A small segmentation model, trained from scratch.
Model: 64-pixel images, encoder arch vit, encoder norm rmsnorm, encoder activation relu, encoder width 192, decoder activation elu, decoder widths [48, 96, 96, 96].
Training: 4300 steps, held-out accuracy 69%.
Data: trained on Sentinel-2 satellite tiles (TerraMesh), 72500 training examples, 3.8 epochs.
Rows from block 8 of the encoder, named by matrix and row number. Rows with one number belong to one attention dimension. Each number is 500 + 40 x the weight over its row's rms, rounded and kept within 0 to 999. All counts start at 0. Numbers have three digits each. After the name is the row's rms in percent of the matrix's.
# q: attention query (encoder.blocks.8.attn.q.weight, 192x192), inputs 48-95
# k: attention key (encoder.blocks.8.attn.k.weight, 192x192), inputs 48-95
q.2 083:503502524515500468588536507496473503479569471507492561480508495530529521541559541458494493488517469464495496462465453556450533515462539546580559
k.2 081:474513521498474446468521521473497495534621473521467511533499548501488499519526531524419516494507563566505455485578512394412483463480514507461557
q.3 123:479498501488550487498506499474553557547524483585502462497448463483493525515489423490549504486506557516520501484464460462493482453429466465552518
k.3 134:462523526491455527408461505549509479508520536516514536457549422427485500467561526507469456448553496506536501478497505470478469490521522519455581
q.4 071:476481524535500523561521516492509538551513444521517564434490459469513510463510532490543612469551474450541519473518490474494526551474550510562588
k.4 087:518583505564477463504509493446501533517511451532490475449460568399497534480475553531461565465534532519562533529524496496398507508461594452451526
q.5 098:521519411507511470489510566471492567533581500526490525514437535496522529500552429444531478542514496427494524602443471496525507430442478525450542
k.5 102:471518471487457511520534563522454474574518504450423465459573407462528522479593479442495502522559494484508469486509502492546496541447525552506476
q.6 136:510460543516505496584469460441557488517533441496500519512468566577493479534564467475501377556506543522574487487479480513460452521563492492526549
k.6 127:501464525520514446507519497483496474372497514482500472549486535551448450524480489490548513513511508474482467463564565533507536449545562532561524
q.7 046:607513446525465437474440524511495495513512557446464541438483483530496547523548543444476455524471512500419527562452513454496505451441435503426467
k.7 050:545503500479521491552493549567450519494502548498476462491481521502557502502467460536519517516507487525492509530488477524510495527408501542549453
q.8 078:556505575416541479540469506492485484531552414468510435602426413541467506562490482554509507535538531457551490549550480487503430493452519534560552
k.8 073:452513505447445537494540507557503483486469417534514542438494444494383566462573439505518499479533461513523526460535520484505481579460495510481540
q.9 074:476500560523498537589554443554485484472542485467525473543459457524449452521548506510519455520525451526586506490509488523427464508546524488568515
k.9 076:474504574460485472476519488450521498397514520518498583497447567517406454521516540499469527508508512504453471518501479496470499533525468527520501
q.10 112:466541500485517478430523459540509526460588560501438593421478490488503566482529417482462568490488448529458463511480495473541504444504492504608483
k.10 116:386493504473479498455554495516547450561445405502480516482473528423466488465551500538497440526482476436548560462546501478528524467493519519478533
q.11 092:545520490423484536447474515530424468448448513497492367496436518530409419437469556499528503456498477517556497525596471535466523542523530513521449
k.11 110:466563441487502595532462467494521489444425476555530548492484550500472476493479397420524494534532475532520558473492481518503469506547432539564473
q.12 100:567438489429541487512508461467520495500562504428402525526516457506505527509511473457458471512542513456464521494447520489494463465509465503541523
k.12 100:474436524492460439458487492493472500444541514475488467528522494518549598457510494553527509524532541518451493463529532530507509470452517505458487
q.13 077:440550525583545532472553410436530494506500495471529551383442550563507450480416440488549563496499479518512486529473468515499538555569467483483494
k.13 092:514477525413511444446497505459479516450453473538450474398500567474500494512508488514476515448451512482542448524565476476524486433516469513477475
q.14 069:460522509476544538465503496495600523506488484521505487435426455491441469486427448531438499543485586530481458529523492502485462489445521477510489
k.14 063:524492489476523442520516483550467558425488490512502432478509476487514554509514494560506498503497454412543538478505463524434579462469514458453513
q.15 129:537468522453588401504497503445512526570517461512478554519510455426459492503538505488511587530516541423521563584477515458542477492430494563521545
k.15 126:527552477447488445491433424517518560517464471552544449423461487486521579491530509490505545454514459527523555456517487535512499514423514491478484
q.16 096:565486545392514573489511487479479513420483449513449436452468451491486456445408504525477533452557495496435544488570558421511469512477456531565485
k.16 105:476483516463465489492482503422492470463518448593543561453466585474410581440519431536454497487527500466532546527520473437486502501454494443489520
q.17 095:584449503457558455465541515475480477435480488474423538507518519492541454491470500479493490504503461484451568532456532494508550513559469540574479
k.17 101:501455527433492451423438424517514438484496482598528533521463564584498554474484467463503489479509497496476458442534540458569486423525461534574510
q.18 123:512475538487482506460489491614451424495546573400498512576552479478561537504499516562469520543543391505482490500514505548498494490521506519489481
k.18 127:483582576485568497492485433477545504488450482446535493532512550515440496555434515506560459530474528501504498536461536558471507543501446521494451
q.19 088:504499482382492478486442463527524564497497506589490506481508464439549510483507512537404490511517598515479446470465524466564484485511507528509616
k.19 103:503456517559480522499545550496515516509579504455514477575536407453533472449561587498496471542502531469469510518473514477478499497452544457430568
q.20 051:463466498528490520528456500507547513495464421497490420574433528520480511512473528577536481499494524575517520531518508459508530452566529455560516
k.20 054:487520498594456614545534503501555390491475517482500538507496450488481501459526511538504448507529502489484512517473514516501528516507568517538559
q.21 081:477530539524572472555516512503543514494520474504568540515526459551460493603492476495488456548454508521574490527489456559474461491430496534539521
k.21 079:526495504418489457474493488546417557498540512525488479479491508478481480523504463532483517493525509491465513420554443467523522534521498474530518
q.22 076:543504481522466488384538424538475455513466553500504481452534468467464508472462539485505581474517528468561504469554522479495480563475462465484451
k.22 072:506545488434583523505469459542509574428400500538549462465519520448478549530429477526518522459457481543514565508512498552509476551514469485479462
q.23 108:502495463559552547442565491440501461495475534486489514516495539542512456479438477478477413488505480494435512540500532507505551531523506442468397
k.23 121:530437482466530418482426504555496470484419513462508441551538538566521540549472411526546500498515483477515463456510533488489579432548475550585476
q.24 051:503492504412563456444487502461548522467422501546447553458478530459503442515480469475483506527467522487432525545449522500571490455472421544452464
k.24 048:511453457378511397499428518496477507470522517488519446456497433528530519468536455524504490495493504440470458495503506466582516457432486511507498
q.25 045:469515492416542433537465564446496512514542513460449543479500523464516461539488471474513552552445458460415501581414484562476492507484534581482485
k.25 048:492516489475436463480474450520487535553517477537477487471469505554531533504531486422523537526489426484521510495508498527563522437521476517530451
q.26 128:463469501486539459582520495479427483548530506485517510561566462522569507554490549520506510506472465498510485437445495551556552527479540530485567
k.26 112:535480469547465487519474517551464518615569519406486503580475522465526527495441573527494528484527629515496467529430507457513480464564580457502540
q.27 071:456504523611462518557529476540517464439489499472549507475557497544523497497485515531505511513478439573544524410504440546408545583582574466592478
k.27 072:504489583522562470460539457519507524477515468542502513570465628524538453538423555536474560499502541521474486475554498496456532440588495544518523
q.28 090:539425537411530464479450537420434465528480484526494466506516472525549483494574515492471551493476483528416594483458524524526481477495503490478503
k.28 095:507494470455460558492467488485535499525414504493501558508479544498459475454459482443579434499592489529498521482536485420562487406526469533537506
q.29 073:478466533584520518507509456453495454528452467391467523455556578544518459484404540481570535519531455503466503507464530486503549599587452498466460
k.29 086:548506491495540414482455480439489479441476502544491436461461601543540549483450457554502549455428514508525500533515481536524511430484502491509453
q.30 074:458484476522542502471525501476496481440451512478496521488553506478519460514379441556464517549449478520442457501469500551498582536568551502594472
k.30 083:534485528527514463424414447566481505543491499558535450584491551541558545481491506502513508536501481481506458452530514527517515393583506503545497
q.31 092:496536475453442453504478493534512499399479503536439510449511488453487481480520572518482486523454523483503561517448507513437511541408563541585488
k.31 101:518552477527556395543522510518562528438530484501534501584475539476519484508456561526507514497532482477429574474464526510435531490477445523545525
q.32 092:514514478452487498433500481506512503502434538541528486395512445473492523463412522532431665506464586516447455452523466525488477524463501492510473
k.32 100:495511503484489544498483483534457607531476476534517440507499524457554486504484491486481526544471474524564570497555488536476511464532492466409469
q.33 049:507498468468498570481484502477509508496432507534427542441436472506431462483518479493451503485487519500470457496483548520485472519497483481483482
k.33 057:566506503521490413499439527470458556453503527509552491489455538467556507444473498486534506530536503506492519526517471478435491433467560466516508
q.34 095:514488518459498512532512475553425442454528571361492503518613402468559489504426527532493559507524395511478461461518476561496506542561542527535494
k.34 097:487476585488551473459499448472478580525494453501484495552469605529547515514422531537486560552463547512503493522474519561482494509535449466477433
q.35 125:512491565536501524516474510464547481526568493472517600503540519495470560458570496481428491473523476514503510507516527480555530481489529514495547
k.35 123:533488531544532473530499496492511508540380494484508505505492580530480473534467472502592491532478422504548534486571539517482502490509509489510437
q.36 094:503445475476486480485519512545462490483493515545531474532615481427593544435528561515434484466525450532427536420472548459509508493521539508468491
k.36 090:502537536556533523513487474449547513580505539448480520622514495518529445526469533527497473562529558464481535493425500487453555484514477490477466
q.37 083:513479478627566477559578528518519488552552513443493572567497458483457506547609515456488402469523461484519522519513540501508503467464532456478468
k.37 080:521527480532522408546473459512511478500482539462499494522487517520524523590458509550487512505489535503476484485460492500399540510419558495540495
q.38 085:530437524504478464542503488498469466544560492438483483583554533469510518499533546503515436500589476467512538524523560450497508526566489546472526
k.38 080:516501512525528508526498445480563441489487505491499498532490518575477555528465489542531519508475494509481497499476527549507500527483495510512470
q.39 066:497477472509546410477469560476492495500541469535500530526530547537566511589570483453482419518484477479494504546405483558514563467500527532519557
k.39 074:506489504523453544440497503545522446540511560479498498567545437525519488521543497441498440509534506553465436439538492409552472465556493537592508
q.40 071:531495462513464463520539542538469519501517541455529567456546426415480542492477552486454572505526454479466512466549501455498479517429495492488466
k.40 095:491537532470553429514482439512418567554577466541482495505471548468514534563469528556439576487478542477533526522487514549419525533450560451436462
q.41 086:453486551449565425551492495456551500530554425545524487537481517513458475565526474476494459582499531468519528563448511535466451500437526583524538
k.41 095:512551480448474465474501458496528496460482526484494452493486470549442506530544465492497482512521433499513519450535493487510553492534471522513486
q.42 140:525518532513506508450478426572467537461463538479507565471533561506456518511516470397476439526542444507613485535499502493513500506580424559524587
k.42 148:483454489502514489446503521481514458460473468458484512485459517465457405505540444507489508512492476573479500512540532510561424541531551563510519
q.43 187:486457449516499475505493550537465529566463484499508509531504532511598492572569575493527509487540518539441519443493543516470511515483426520455555
k.43 178:494517497447486528490513517509472521491488511537547522539454500505600538535396538514432590411505507553476509506453443468497454526465474526489552
q.44 093:539504454588516524425532469484500489488516546514494539495537539486495477469565421470463431495511464452498534550489543463515533517528508487489461
k.44 100:518471506492574445500467506531513496438391514515523471519513555490524520529483478468587496518483437493466491456494508563523524516498473540590432
q.45 085:554477514450525467486472530461473505500489474475490441511499529545535503518464525470567550538495483488449537549450456500490508476551492525513524
k.45 088:499497443473451576443490534458524480503489487577414476461502485547547495403528443468477490486522508563523508454566491474598475480481419550500483
q.46 090:520540560441507548484457424468524486462537457472529555606485449565514495488538428523424423567521515533443474510458512502525444438497491490528552
k.46 091:475413577514537422500545545495503520460494509423489512565498495530455488475537510566540457543512477449458456529539554508492538535492438504458506
q.47 097:504449538429465477524533424505478461481475539485525490465600478439564498473419531532480627466516488516540488400511488494480503575596523534550510
k.47 099:475480576453530517413506414483516554525505432575505505533473534516519497491478550497477552512449528512522482478539545535518496448578472478416494
q.48 132:547376479505549549458552524509468474460591476511502502575489518541529529519488567533443522500496538545567555497568504444544488459566566528495460
k.48 133:498452478457460490525511535468498502479571508546470517505460553595438536544490503496483495477497538467503524500538521508579479456539473534467501
q.49 085:560472482553491473463511532505563536545486478558493560469472457514542506455493577475536549496490500545561505526490562530486409499477616464414496
k.49 092:491576538475468546568541484455492450520583476505472494501516461518472534553503587526558517464497579573462490452595498489476529467484506549482491
q.50 095:444527435505518494469423483500495556468437483610504495467525512507585531550495442498464491463477566477438522457470543555522473466489473476546465
k.50 100:467486512498464501482515492574544516478485532509484491520453455437494559450480485577519529468522426497559515476485500523526544530513451412535573
q.51 123:452511532470474413425470504504519469566478537524395427504457473529537546509488471499557539460514536547517481521508513567448483498521578469475474
k.51 131:436541462456467479503454562504515535463469535638466470487468550518494539510459554536456446463454553483460493439497468525502509456493432549507505
q.52 057:463446525466444447460518469523519455466494553459474501549514487526505448522529487554523478478562523475499521411513510539546515492468423530534508
k.52 068:516520480470463464553481481499534518463492478555453500502472532523509455506483488532466511543553490471560461481459503485476451508516542514515540
q.53 086:473528519474505519478523489558514503441518512462568483571534583469458480470498482559426518571568532478451486424467514534552480448420444582500497
k.53 086:538525500541442435562516461530507463471462447516489490443498471492415447484555444469489509540547507495512519484570479536478491439426576495480484
q.54 115:464598523499417449549484501566493488470445585455491454461461472456475476520526444523525465508516428491470465469439482522482508489451417513485504
k.54 123:568524463545551505504474492495578491458472500441544505516531543457522397516534437479490440546538448550484452473442502473438508495440538515514502
q.55 082:456545498501418468519464462567503521469466471566476569507531460491519531534499416486484520472481556521557432465472495556521496489489540517503558
k.55 086:558507492462498504470468483471524516459417505526430527518516414464466535458499447570495506448507529461513511533553465613418546520569448483482502
q.56 090:548469472498522525500495495483487528518485484582462509501417450549586482510495488513524495408488552562521532464463541511471487506531569438444497
k.56 081:437517484456538500477468480533505558532570543503495488522484521522522519532368516582551503480471511477557521432482510501481535517577470524526502
q.57 089:462494465509453456495442536480547501511483560489510447421540393560472609548523531456466448512492552452372525508461530504489495456438468444432501
k.57 093:489496544430469472479536532498575512492517534477556510575541470431553523491481555575477536466566502577481468518531572532493516539457484514517541
q.58 121:476538527542483487526503507443448467450623419501541493477499553493496534505519528486485457524493508428514501425491436457502575564490486525516549
k.58 124:529498531528490500400512517517513456566499479518444517463518446523508539487521492512466553537458601546473478519530545516581462488465527540529434
q.59 077:508548509559601542544528519482528466449543459526514480543460611526539408477512521586530533466568511559480557466417520486500480494442560472458449
k.59 078:474518476488488470526462523568445493475588537480474481442515535538523560536524530523487546497452504477472520442537532535533464479510474539460486