A small segmentation model, trained from scratch.
Model: encoder arch vit, encoder activation relu, encoder width 192.
Rows from block 6 of the encoder of a small segmentation model, named by matrix and row number. Rows with one number belong to one neuron. Each number is 500 + 25 x the weight over its row's rms, rounded and kept within 0 to 999. All counts start at 0. Numbers have three digits each.
Before each neuron's rows are labels from the 100 images, of 14976, where the neuron reaches its highest value: "lies over" is the class under the peak. Only what is clearly more common there than usual is listed. The data: Sentinel-2 satellite tiles (TerraMesh). In brackets: how many of the 100.
# fc1: MLP up (encoder.blocks.6.mlp.fc1.weight, 768x192), inputs 0-191
# fc2: MLP down (encoder.blocks.6.mlp.fc2.weight, 192x768, transposed), outputs 0-191

lies over: clouds (57)
fc1.190:479482498530508501476470492516503544502511456495505507573486526501495491505471441486517524490519490524471458469535519526492503465508456463499524475491485474506477459534514528529491503517509512499507503449551467479502527487496555460493547507493486472512490517527506471451523458482500509497524567450484512535472431504492490504498513506501522447542517521533512489542553493511496499513505495518500499534505505518522523523515524506546478515519470502507470523472434511489488523500492517491514503513494504522500500468470503504504491512490536501464526564509508479462496521513476482482
fc2.190:527491498494514473481450530491443457501477477506508506512524500537493514501495539514488520508516478499478545517483487477497450512492505508504545515481519484501524494487487498468505495464474454512464486465529478485535518464527495474521510496542482505483530503493482534518511527460512561507475500546494511537501525509491509460484510517480484466460498485503558514510510482535483491496470565481503556490517473515504506495501484498515483448539495530535503495511491488522486521521527451532512507474559484496526518519509486529480510530531473444445509455535454460488514496517494462481

lies over: snow or ice (92)
fc1.132:469490487521533540495478527511499506461522538496495549499499503506478511510522495504509482529519490497509469476548449474525497518556546498483487562486519521515518474472491506531497515497532490512503492533504497517522460498465515533487548514516538477497481468532505504499541471498518499523518516467446510527533514501483491529526490468456511444503483520492508534491525474509521536535535512465482488486475517461484491533531496509510511505485530521509469490495493479505539508534477460535482535464484492514549428502464503468509450498507520500477498489504506440463494472477485540534
fc2.132:479501547522494498510462476495510473534452516526500496492490465509529510557470473509502465466509478533498531485489514508451530498501515488526496514493518485484541509521506523536522456495482580486513498501493521491536479504485451501513514536482482454505479506544524511526518510445514503527532517498515527483449528471490495503476513461503519484496504536505486483534428520453509519505523507527475528521520507526521489450499483519515501464494516535553470507459521508508481491514531483475509455491456499489486519461537485474507523456526483477460508501484537530513511489480495510460

lies over: snow or ice (75)
fc1.755:500512488487504494523508501518504487522476494528515510465460480510490540496545505497481515526499483460491496479502531476518482519527448485486514556477465478493468557503521466508489531483493482510516455503538545520515509528477511551509462501506503517480524443472541497492474429564491489514509477502488544487515504504470519483482509485461517538537511503504547513491573468493498494521487489502495505517535491484490469483482541482496513521436491518529515495525503512489526508478463478487501516478497458527507566439472528490496464496516484513482511486469504498515532545511505483481
fc2.755:495502543529543512520510486456484501465514486525507532495502477459487515488519505492464495471516484498466485541456479531452517494513536487496485535521484480486501479490463484515467521514469519478524492443433545544511475510518561437520509506553530479529456468517529455475482497520536508526536514492481455488475515458476526520502553502517518505487483508497519502505483506483521467506514530499505461520505510546501471487473505462508497476488500519497503491517480484528497483534460489502439449507488498488516520518516503538469499515484495512479522471560508520472496494494503483523

lies over: clouds (97)
fc1.477:479474499494452503507464494481518484501489479468540464508504494514501499504460527517470523481513517507527493486519463498466485482510531448524514516505491476509495486539511532506493494541499516471542504518512515509514521478489505533472516495456549502517452529513501459481486552516521460512532505478502489512515527539537510482560508456509508510483533519501489494509555467476512505527493475524485433516488484476441507475475525505527553518476526473506493492502518510468517501441472499476507469502511477452551518450451529503494506493540492491481493501539487515523441462520489491502
fc2.477:525507485519479507487547534465493509483496496481475514472499458519486454519536509500532527474498466480493473481541507479501489501503473533498514482505488466489525498467515581521500508476505501502563520505525492507490543524520551507484489518503530544509520494530497495496488504526472465493477492494517474541478489473534555465529517537483504491521481515466495498498542488549455557511458542495464496513485505469491524493520509457505483474463502499539451494494512489505478530541469484501456563462503504507518471463479515507487521528512492482520486451524528529494490472494465497523

lies over: crops (67)
fc1.262:495491461482458530505522521504505492531507485533516472536489448514493500531531558510493551540506524483473465499507495525525475502495520475474515498494487449534514502509473457474490508487484497490511489471475468497523476537528495490505483491539509519470531487462493505486516542494501483505464507492507484502474507539498506508499525531477487484520492540493530535530581445493481492523557494532510496499511493523509484502513476478484470512500488495464508458521489550496541488493529489486423506539475478517516532504489522494514480489507434454494508465495470486475463544554498507498
fc2.262:530469503491530558489493497482486510489523548511522472481480501528481484486552490495507490455492564503501484482506497511477501551478497528511474546517519516486500539502494487458493492514455493530496503487451489500501470497583524508490473514505469483558484503526514469546481518469503507526503499546504478512445474498511532533531441490491487521525512520468506451494481524523534480503508512475505502498494548471484485508513470536459496504479543527514468509517509464512527500514496495470513507512520520519521479529487515492459491534471478495494455494518534449501492535479549495531

lies over: water (46)
fc1.56:485452492509502509466490515501541515538520497440487511508502490489521474517495456485509469499491506510514556499499496508510476515541515511519473505490498523551495504474478537447529464529536511503502463496492513507476515514505524528480512515508451482467512534497509518549534482476508451531542519516517457445517518524477542513496487475467475512536477444492524492476538507496487488513479503508501524499503483502486505510526537503483496470471504437565502497535502503440486523513467526528479462489503519561558476488527457493480485514502485521494498462491502480481516544517493491521
fc2.56:482511497485495524490519515457511467501513479470483510527511507547536501494451505499517511523519521495417512481547548535479497475465494483499520517498528509508528497500508530512546518510516556523515552514538493498515522518506480434515471502466510490504474546515489525477471519474513499511490531506517482460507509513505496442526501530475542551496515463501501505469536488486529467527481468484522532476492507501525522475518480532512521495456483554499441471540499543544517496524529494502480537519473497470502517506519473533487487488487502487461497481504535547535496480495484505492

lies over: crops (67)
fc1.750:537456496473517465523482546505530487523470523522458492504481454518507495535488505442525438508529489492476517500485547483471509469475513488533505503489507471478486518525453526488471538491496490503460499497509491506511520504503498526500500509478494511535472514527529489499511470472507484457509514462464495467484488504480499531481505535477502508474477475510468528541560495508460507516511444508507497489487501491536519520511498542516522479481481515427492544487460481508469462474512480521492495471522528431530533489454517482507551486498495482495513510528475479556503491524518524469
fc2.750:534504519511468488514475507495502510528484534481494550558490535501503531486459510484481511499523533535535505497490532501514468548516476499482487501505507524507520469519513544479532512476524534458490518515460459535500486520531499507497532474523468549477456541507473460521539500519498497479487541476534544483471506482520523454459488529455522487485550479467481482513520462514521489510525487517520480480477503488501525527478469465515499542426481494502508487510519495499512495502520535457504467472500519457497506518513490497477483509508518508436519476515444517473471507493466502523

lies over: crops (56)
fc1.12:501521470521473514512548513510490444493467496498446501444495519481472501501519526482486475503526495493505503479463507526487506455501548483501490508570479503473493525477514522480497513504493472493508505479479530498488517503533502521521525508467494466549464513488469506520538494526500520538538460511502490507405494512489496461485508454503500485505478462530497470484554520493498524499505519488494504525516460537539527481538460506518488519504520538480503540509508544442481464485516504516511483503483497504495456536478487485518547500475476472498534479475462534522512463494521458499
fc2.12:486549519495461499510512546511501523505490510495480483514467484530480540467524472514506465538513557537436519488471491510497517519476513473478542517468482523516509532484535497467527527496498482532496484544463476500522464499548517457557517504492519543478519473538496499463502484533527493496521480502518449484481506507500449517517488505534477485486507509514480478512535468526492500515482538554508529511472567495509510476482463481554505499486494530507485537532514502537481475476536518523527535494486520489541514499494482516506487534492473489471510524466445497520505488508514507533

lies over: crops (96)
fc1.371:521505509489500476459535504513520490512509545531479502544471514525461500485526533520487508476467536522520480514491479471476506510468504464455506527504537477525482497505497479455503550484538516494487474510486529506511490507524507516512468521452524505506477506458498492468544483508472504511540458533533483513486523504529479531500487501472489513456567507475534492462579486496558491469518497515473497498489450495497525471460528505488476486443478505484472482545477545509503497529543508461506477527480514466491518528500488527509514478497511493488512535488482545481494552478503516486
fc2.371:480500483495494452509494535506534477494496492513527470490493498495502493450519524483476498520508448504447513500525474545511517486492467499467527474465501480505534530511486512496476467505446511519471457505499520463485470464488489471514503466493521501501536522472515532498476482501497534444524506456530498526476483424508498531488529476500472499486539559525473514508501511503471539499504509532497558560476466496530479487496470488485509507532495512527463528507485500471464503526504508528499515535527477483503474471520524466516522488495518473518491471485520522506508488520499420444

lies over: snow or ice (75)
fc1.413:488502464510522505487500506480492514531458490539525479489466474496482487560545494479497481487488507515505490503518548478497477524529499525461526516514502506482527505525481505511519481494451519475499533515448544541464520535481494506502521525515473526475492541523458481523539509470471452540525448502537471476494457515524475544512548510479526529532502453526488515504535471506503510528469488479525488470483496509503540503492463489521494507417507514450506504521502508511492543523481464488505496511501507506490491546488525478456455542487513500480536525519494456514509522504494504473
fc2.413:547484504494510490497521516503481458451439492522501502481524491478541473473420479481515524496499499491506523537487538510508447514501479502505509498489521476491503506519504517468477507470467493479511477493528530506460537536503496491515523495462451529519509509479480476451539523518543540457504517559550503505503490479508555512504490499480506497539480493535505503496469523464529491492522507529495495505503501508495480489484510464474473467503542519487530493497570486509535549500492512473481527478532491511490507535458495506497482547505483457515503458510517528501506499483531429519

lies over: crops (59)
fc1.111:481495503512496496504481525519516544477487476475521525483491435513469557500496524511487520510516474537482524532471493507462532466492498477506486477475476498495485557516520486517516507519513512490474496455510528513527494488499513518512523471490474503482491507504542486515540498515503495527465532503501555502413509495502500495502513479476511470464492526463519482570554499473458545520503503520545493478511471540482503513538538516528463553502473483550477482514489508499467501494510464521493512464468472465501499493459517445526514485460518509495506497534439505502494494490505467509
fc2.111:537499504511502466462515491501485458476474533512521548509493485514489463508488470500473504495501479443532496511497513447496486502476500557502479509473482509516519474492496487482508501453499510489493507452530524523496566484513492497531497462509503473464474529478496534490484528520505526541477541534486482456477505506454538508480475530516504483526481518464508474493474533481461478439494503514495512488493456487506486540486479531470548555515503504522453503536524475480519501479479504523478478447521497561489504515492500494499491438498517455471504445499500507466475481499516510527

lies over: clouds (68)
fc1.221:480494519461477498542425494488543509516493507511510544536484481543485506497466510508486505519445474507499499502514476455492527476509506518499507486510522470541505531458491477516498532464465518541427482492542514469483525501490509536507523481510511470449510512494519519511499462516487515517509532447518509495487527475520505532517488490513516523468504497479544525498568524533543479499495517516497513480522494504509500512517481494482505478525574498531469497519503472496455539524505432508530462484500481522490472479506497495496489492491516474456488510505530536482519492465452526521
fc2.221:506506495533513552471520499486512480480500506517470484485499499498487502459526532484526515454494512483517575504474497471494460515518494478511478545514529519492459483507549497489535528473461542461541497543509464484489499532465485495525451549540476467533537492523460510501482507495510503504451495495524497486477504460508488505461507466485492546526505519494508506458484499474522481492534509489493555501442502522513505501482480526452522490523515485493572511492517550521477492484506509490431499467487493508483523523498476520490512520492490500509490500519501486523492477437461477479

lies over: snow or ice (45)
fc1.600:515492557492503513534452529491470534522519488502484495498452449504475514478496477506498507472515560544511495535509488471489501518511530500505500512517489505498465496525484476488471495466470470515509430483506522493525507516546477532504552515523459475492495506475498479497518463508462495511544492474461535502490510472483482487480521537501506473520540479509537494492511464460510487472485504472476475477513531503503453487526558490547485496457532535493512487470513537485513544509499529492511472510510511530537475491452515479555480504499483479460510454525506504470485528543510510541
fc2.600:527477477526514527491487539476486486486503497502507495500515505454507513510526503510485476488494519480528504495511476484499490474511516483553502521532519512500489514493487460509480463505518489471516475470468510489489531519494526486502521501526513461444511477475507471520473541516503506483509435515506504506468538491510539512513477505504519497457522510475474531483452562493493510458494551503479512519507495506495489510433512488486502484424483491441485494501481498535486503575468486488451477473529469517480487474497474531494479486468490472535540482493415532474515475502542465517

lies over: water (46)
fc1.183:490503468495521499535483535447469559521525480478517540526522469506510471506475496488533460483506504539501520513497505490556491495513492510519500519453484530515513556526503521491498502437493503475493467494459512500485503492524481509465545488516496530546472513487552500460511539496508497494506527467512503479479485464525498566516416487488532513483478503524515491508475489462499521547530503511522543467486558488503498485492475490459469489506522479505478525494514481519547462524479489489513522496512497500534499484494498493526461500492460480494530491505471435500520480516525488528
fc2.183:516508499487510464488492485472492457501490479511535542559523521492491462514471494531481510524466493515538514526550488545505488445479493494503539505523516505522506482494463478505489478548531485494474523459485515534510510481457506524505523492504495514460448505509466509550484528489481488507508535464480467503543434455486506527471527519458493506518485493512461489502494529492506498502496499519486460547502491485522484524502476507524501503525504473519502523484479503485519546475484508516565545481522481518497491466486497490487508510519496510538534541470581498477516523502508496431

lies over: snow or ice (39)
fc1.330:499516512479461531501513539489504489483479496472539496530522526517495479481496469522476499504489511465494472546500477497531513484530491498468526503476505518474454518505502515522472513497492487505515510518516472480535536469498516472495541486477546527477459495500472513478527493514486538481507482538450502493445477536491521526516524548491486529484479463524510496503551532525475556525473530478503472487492510475489505489495522488524492467548530467486532514501484461482492536497521490507499482478483504505523526448460459487513566529491526537461490521546436487514500486506442486456
fc2.330:502559508493489486545479510508594497448531530485449509500463466487499490508508517506466496516502469508494492528467495505515531479503479553528489479475490494525523470521486502503508504510539500491505498499515553474502505518518525472503531538487520504495494483544501468524547444498504435469475513483495510522483506461499484515450504520490571462497484491491501470479486495481501487488490515484521527518505454530516440517513515470497493466497498474516513503474454484494517504504485501497500484501471561564494528475536490517501512515535513514498524490521521482439497513502470528525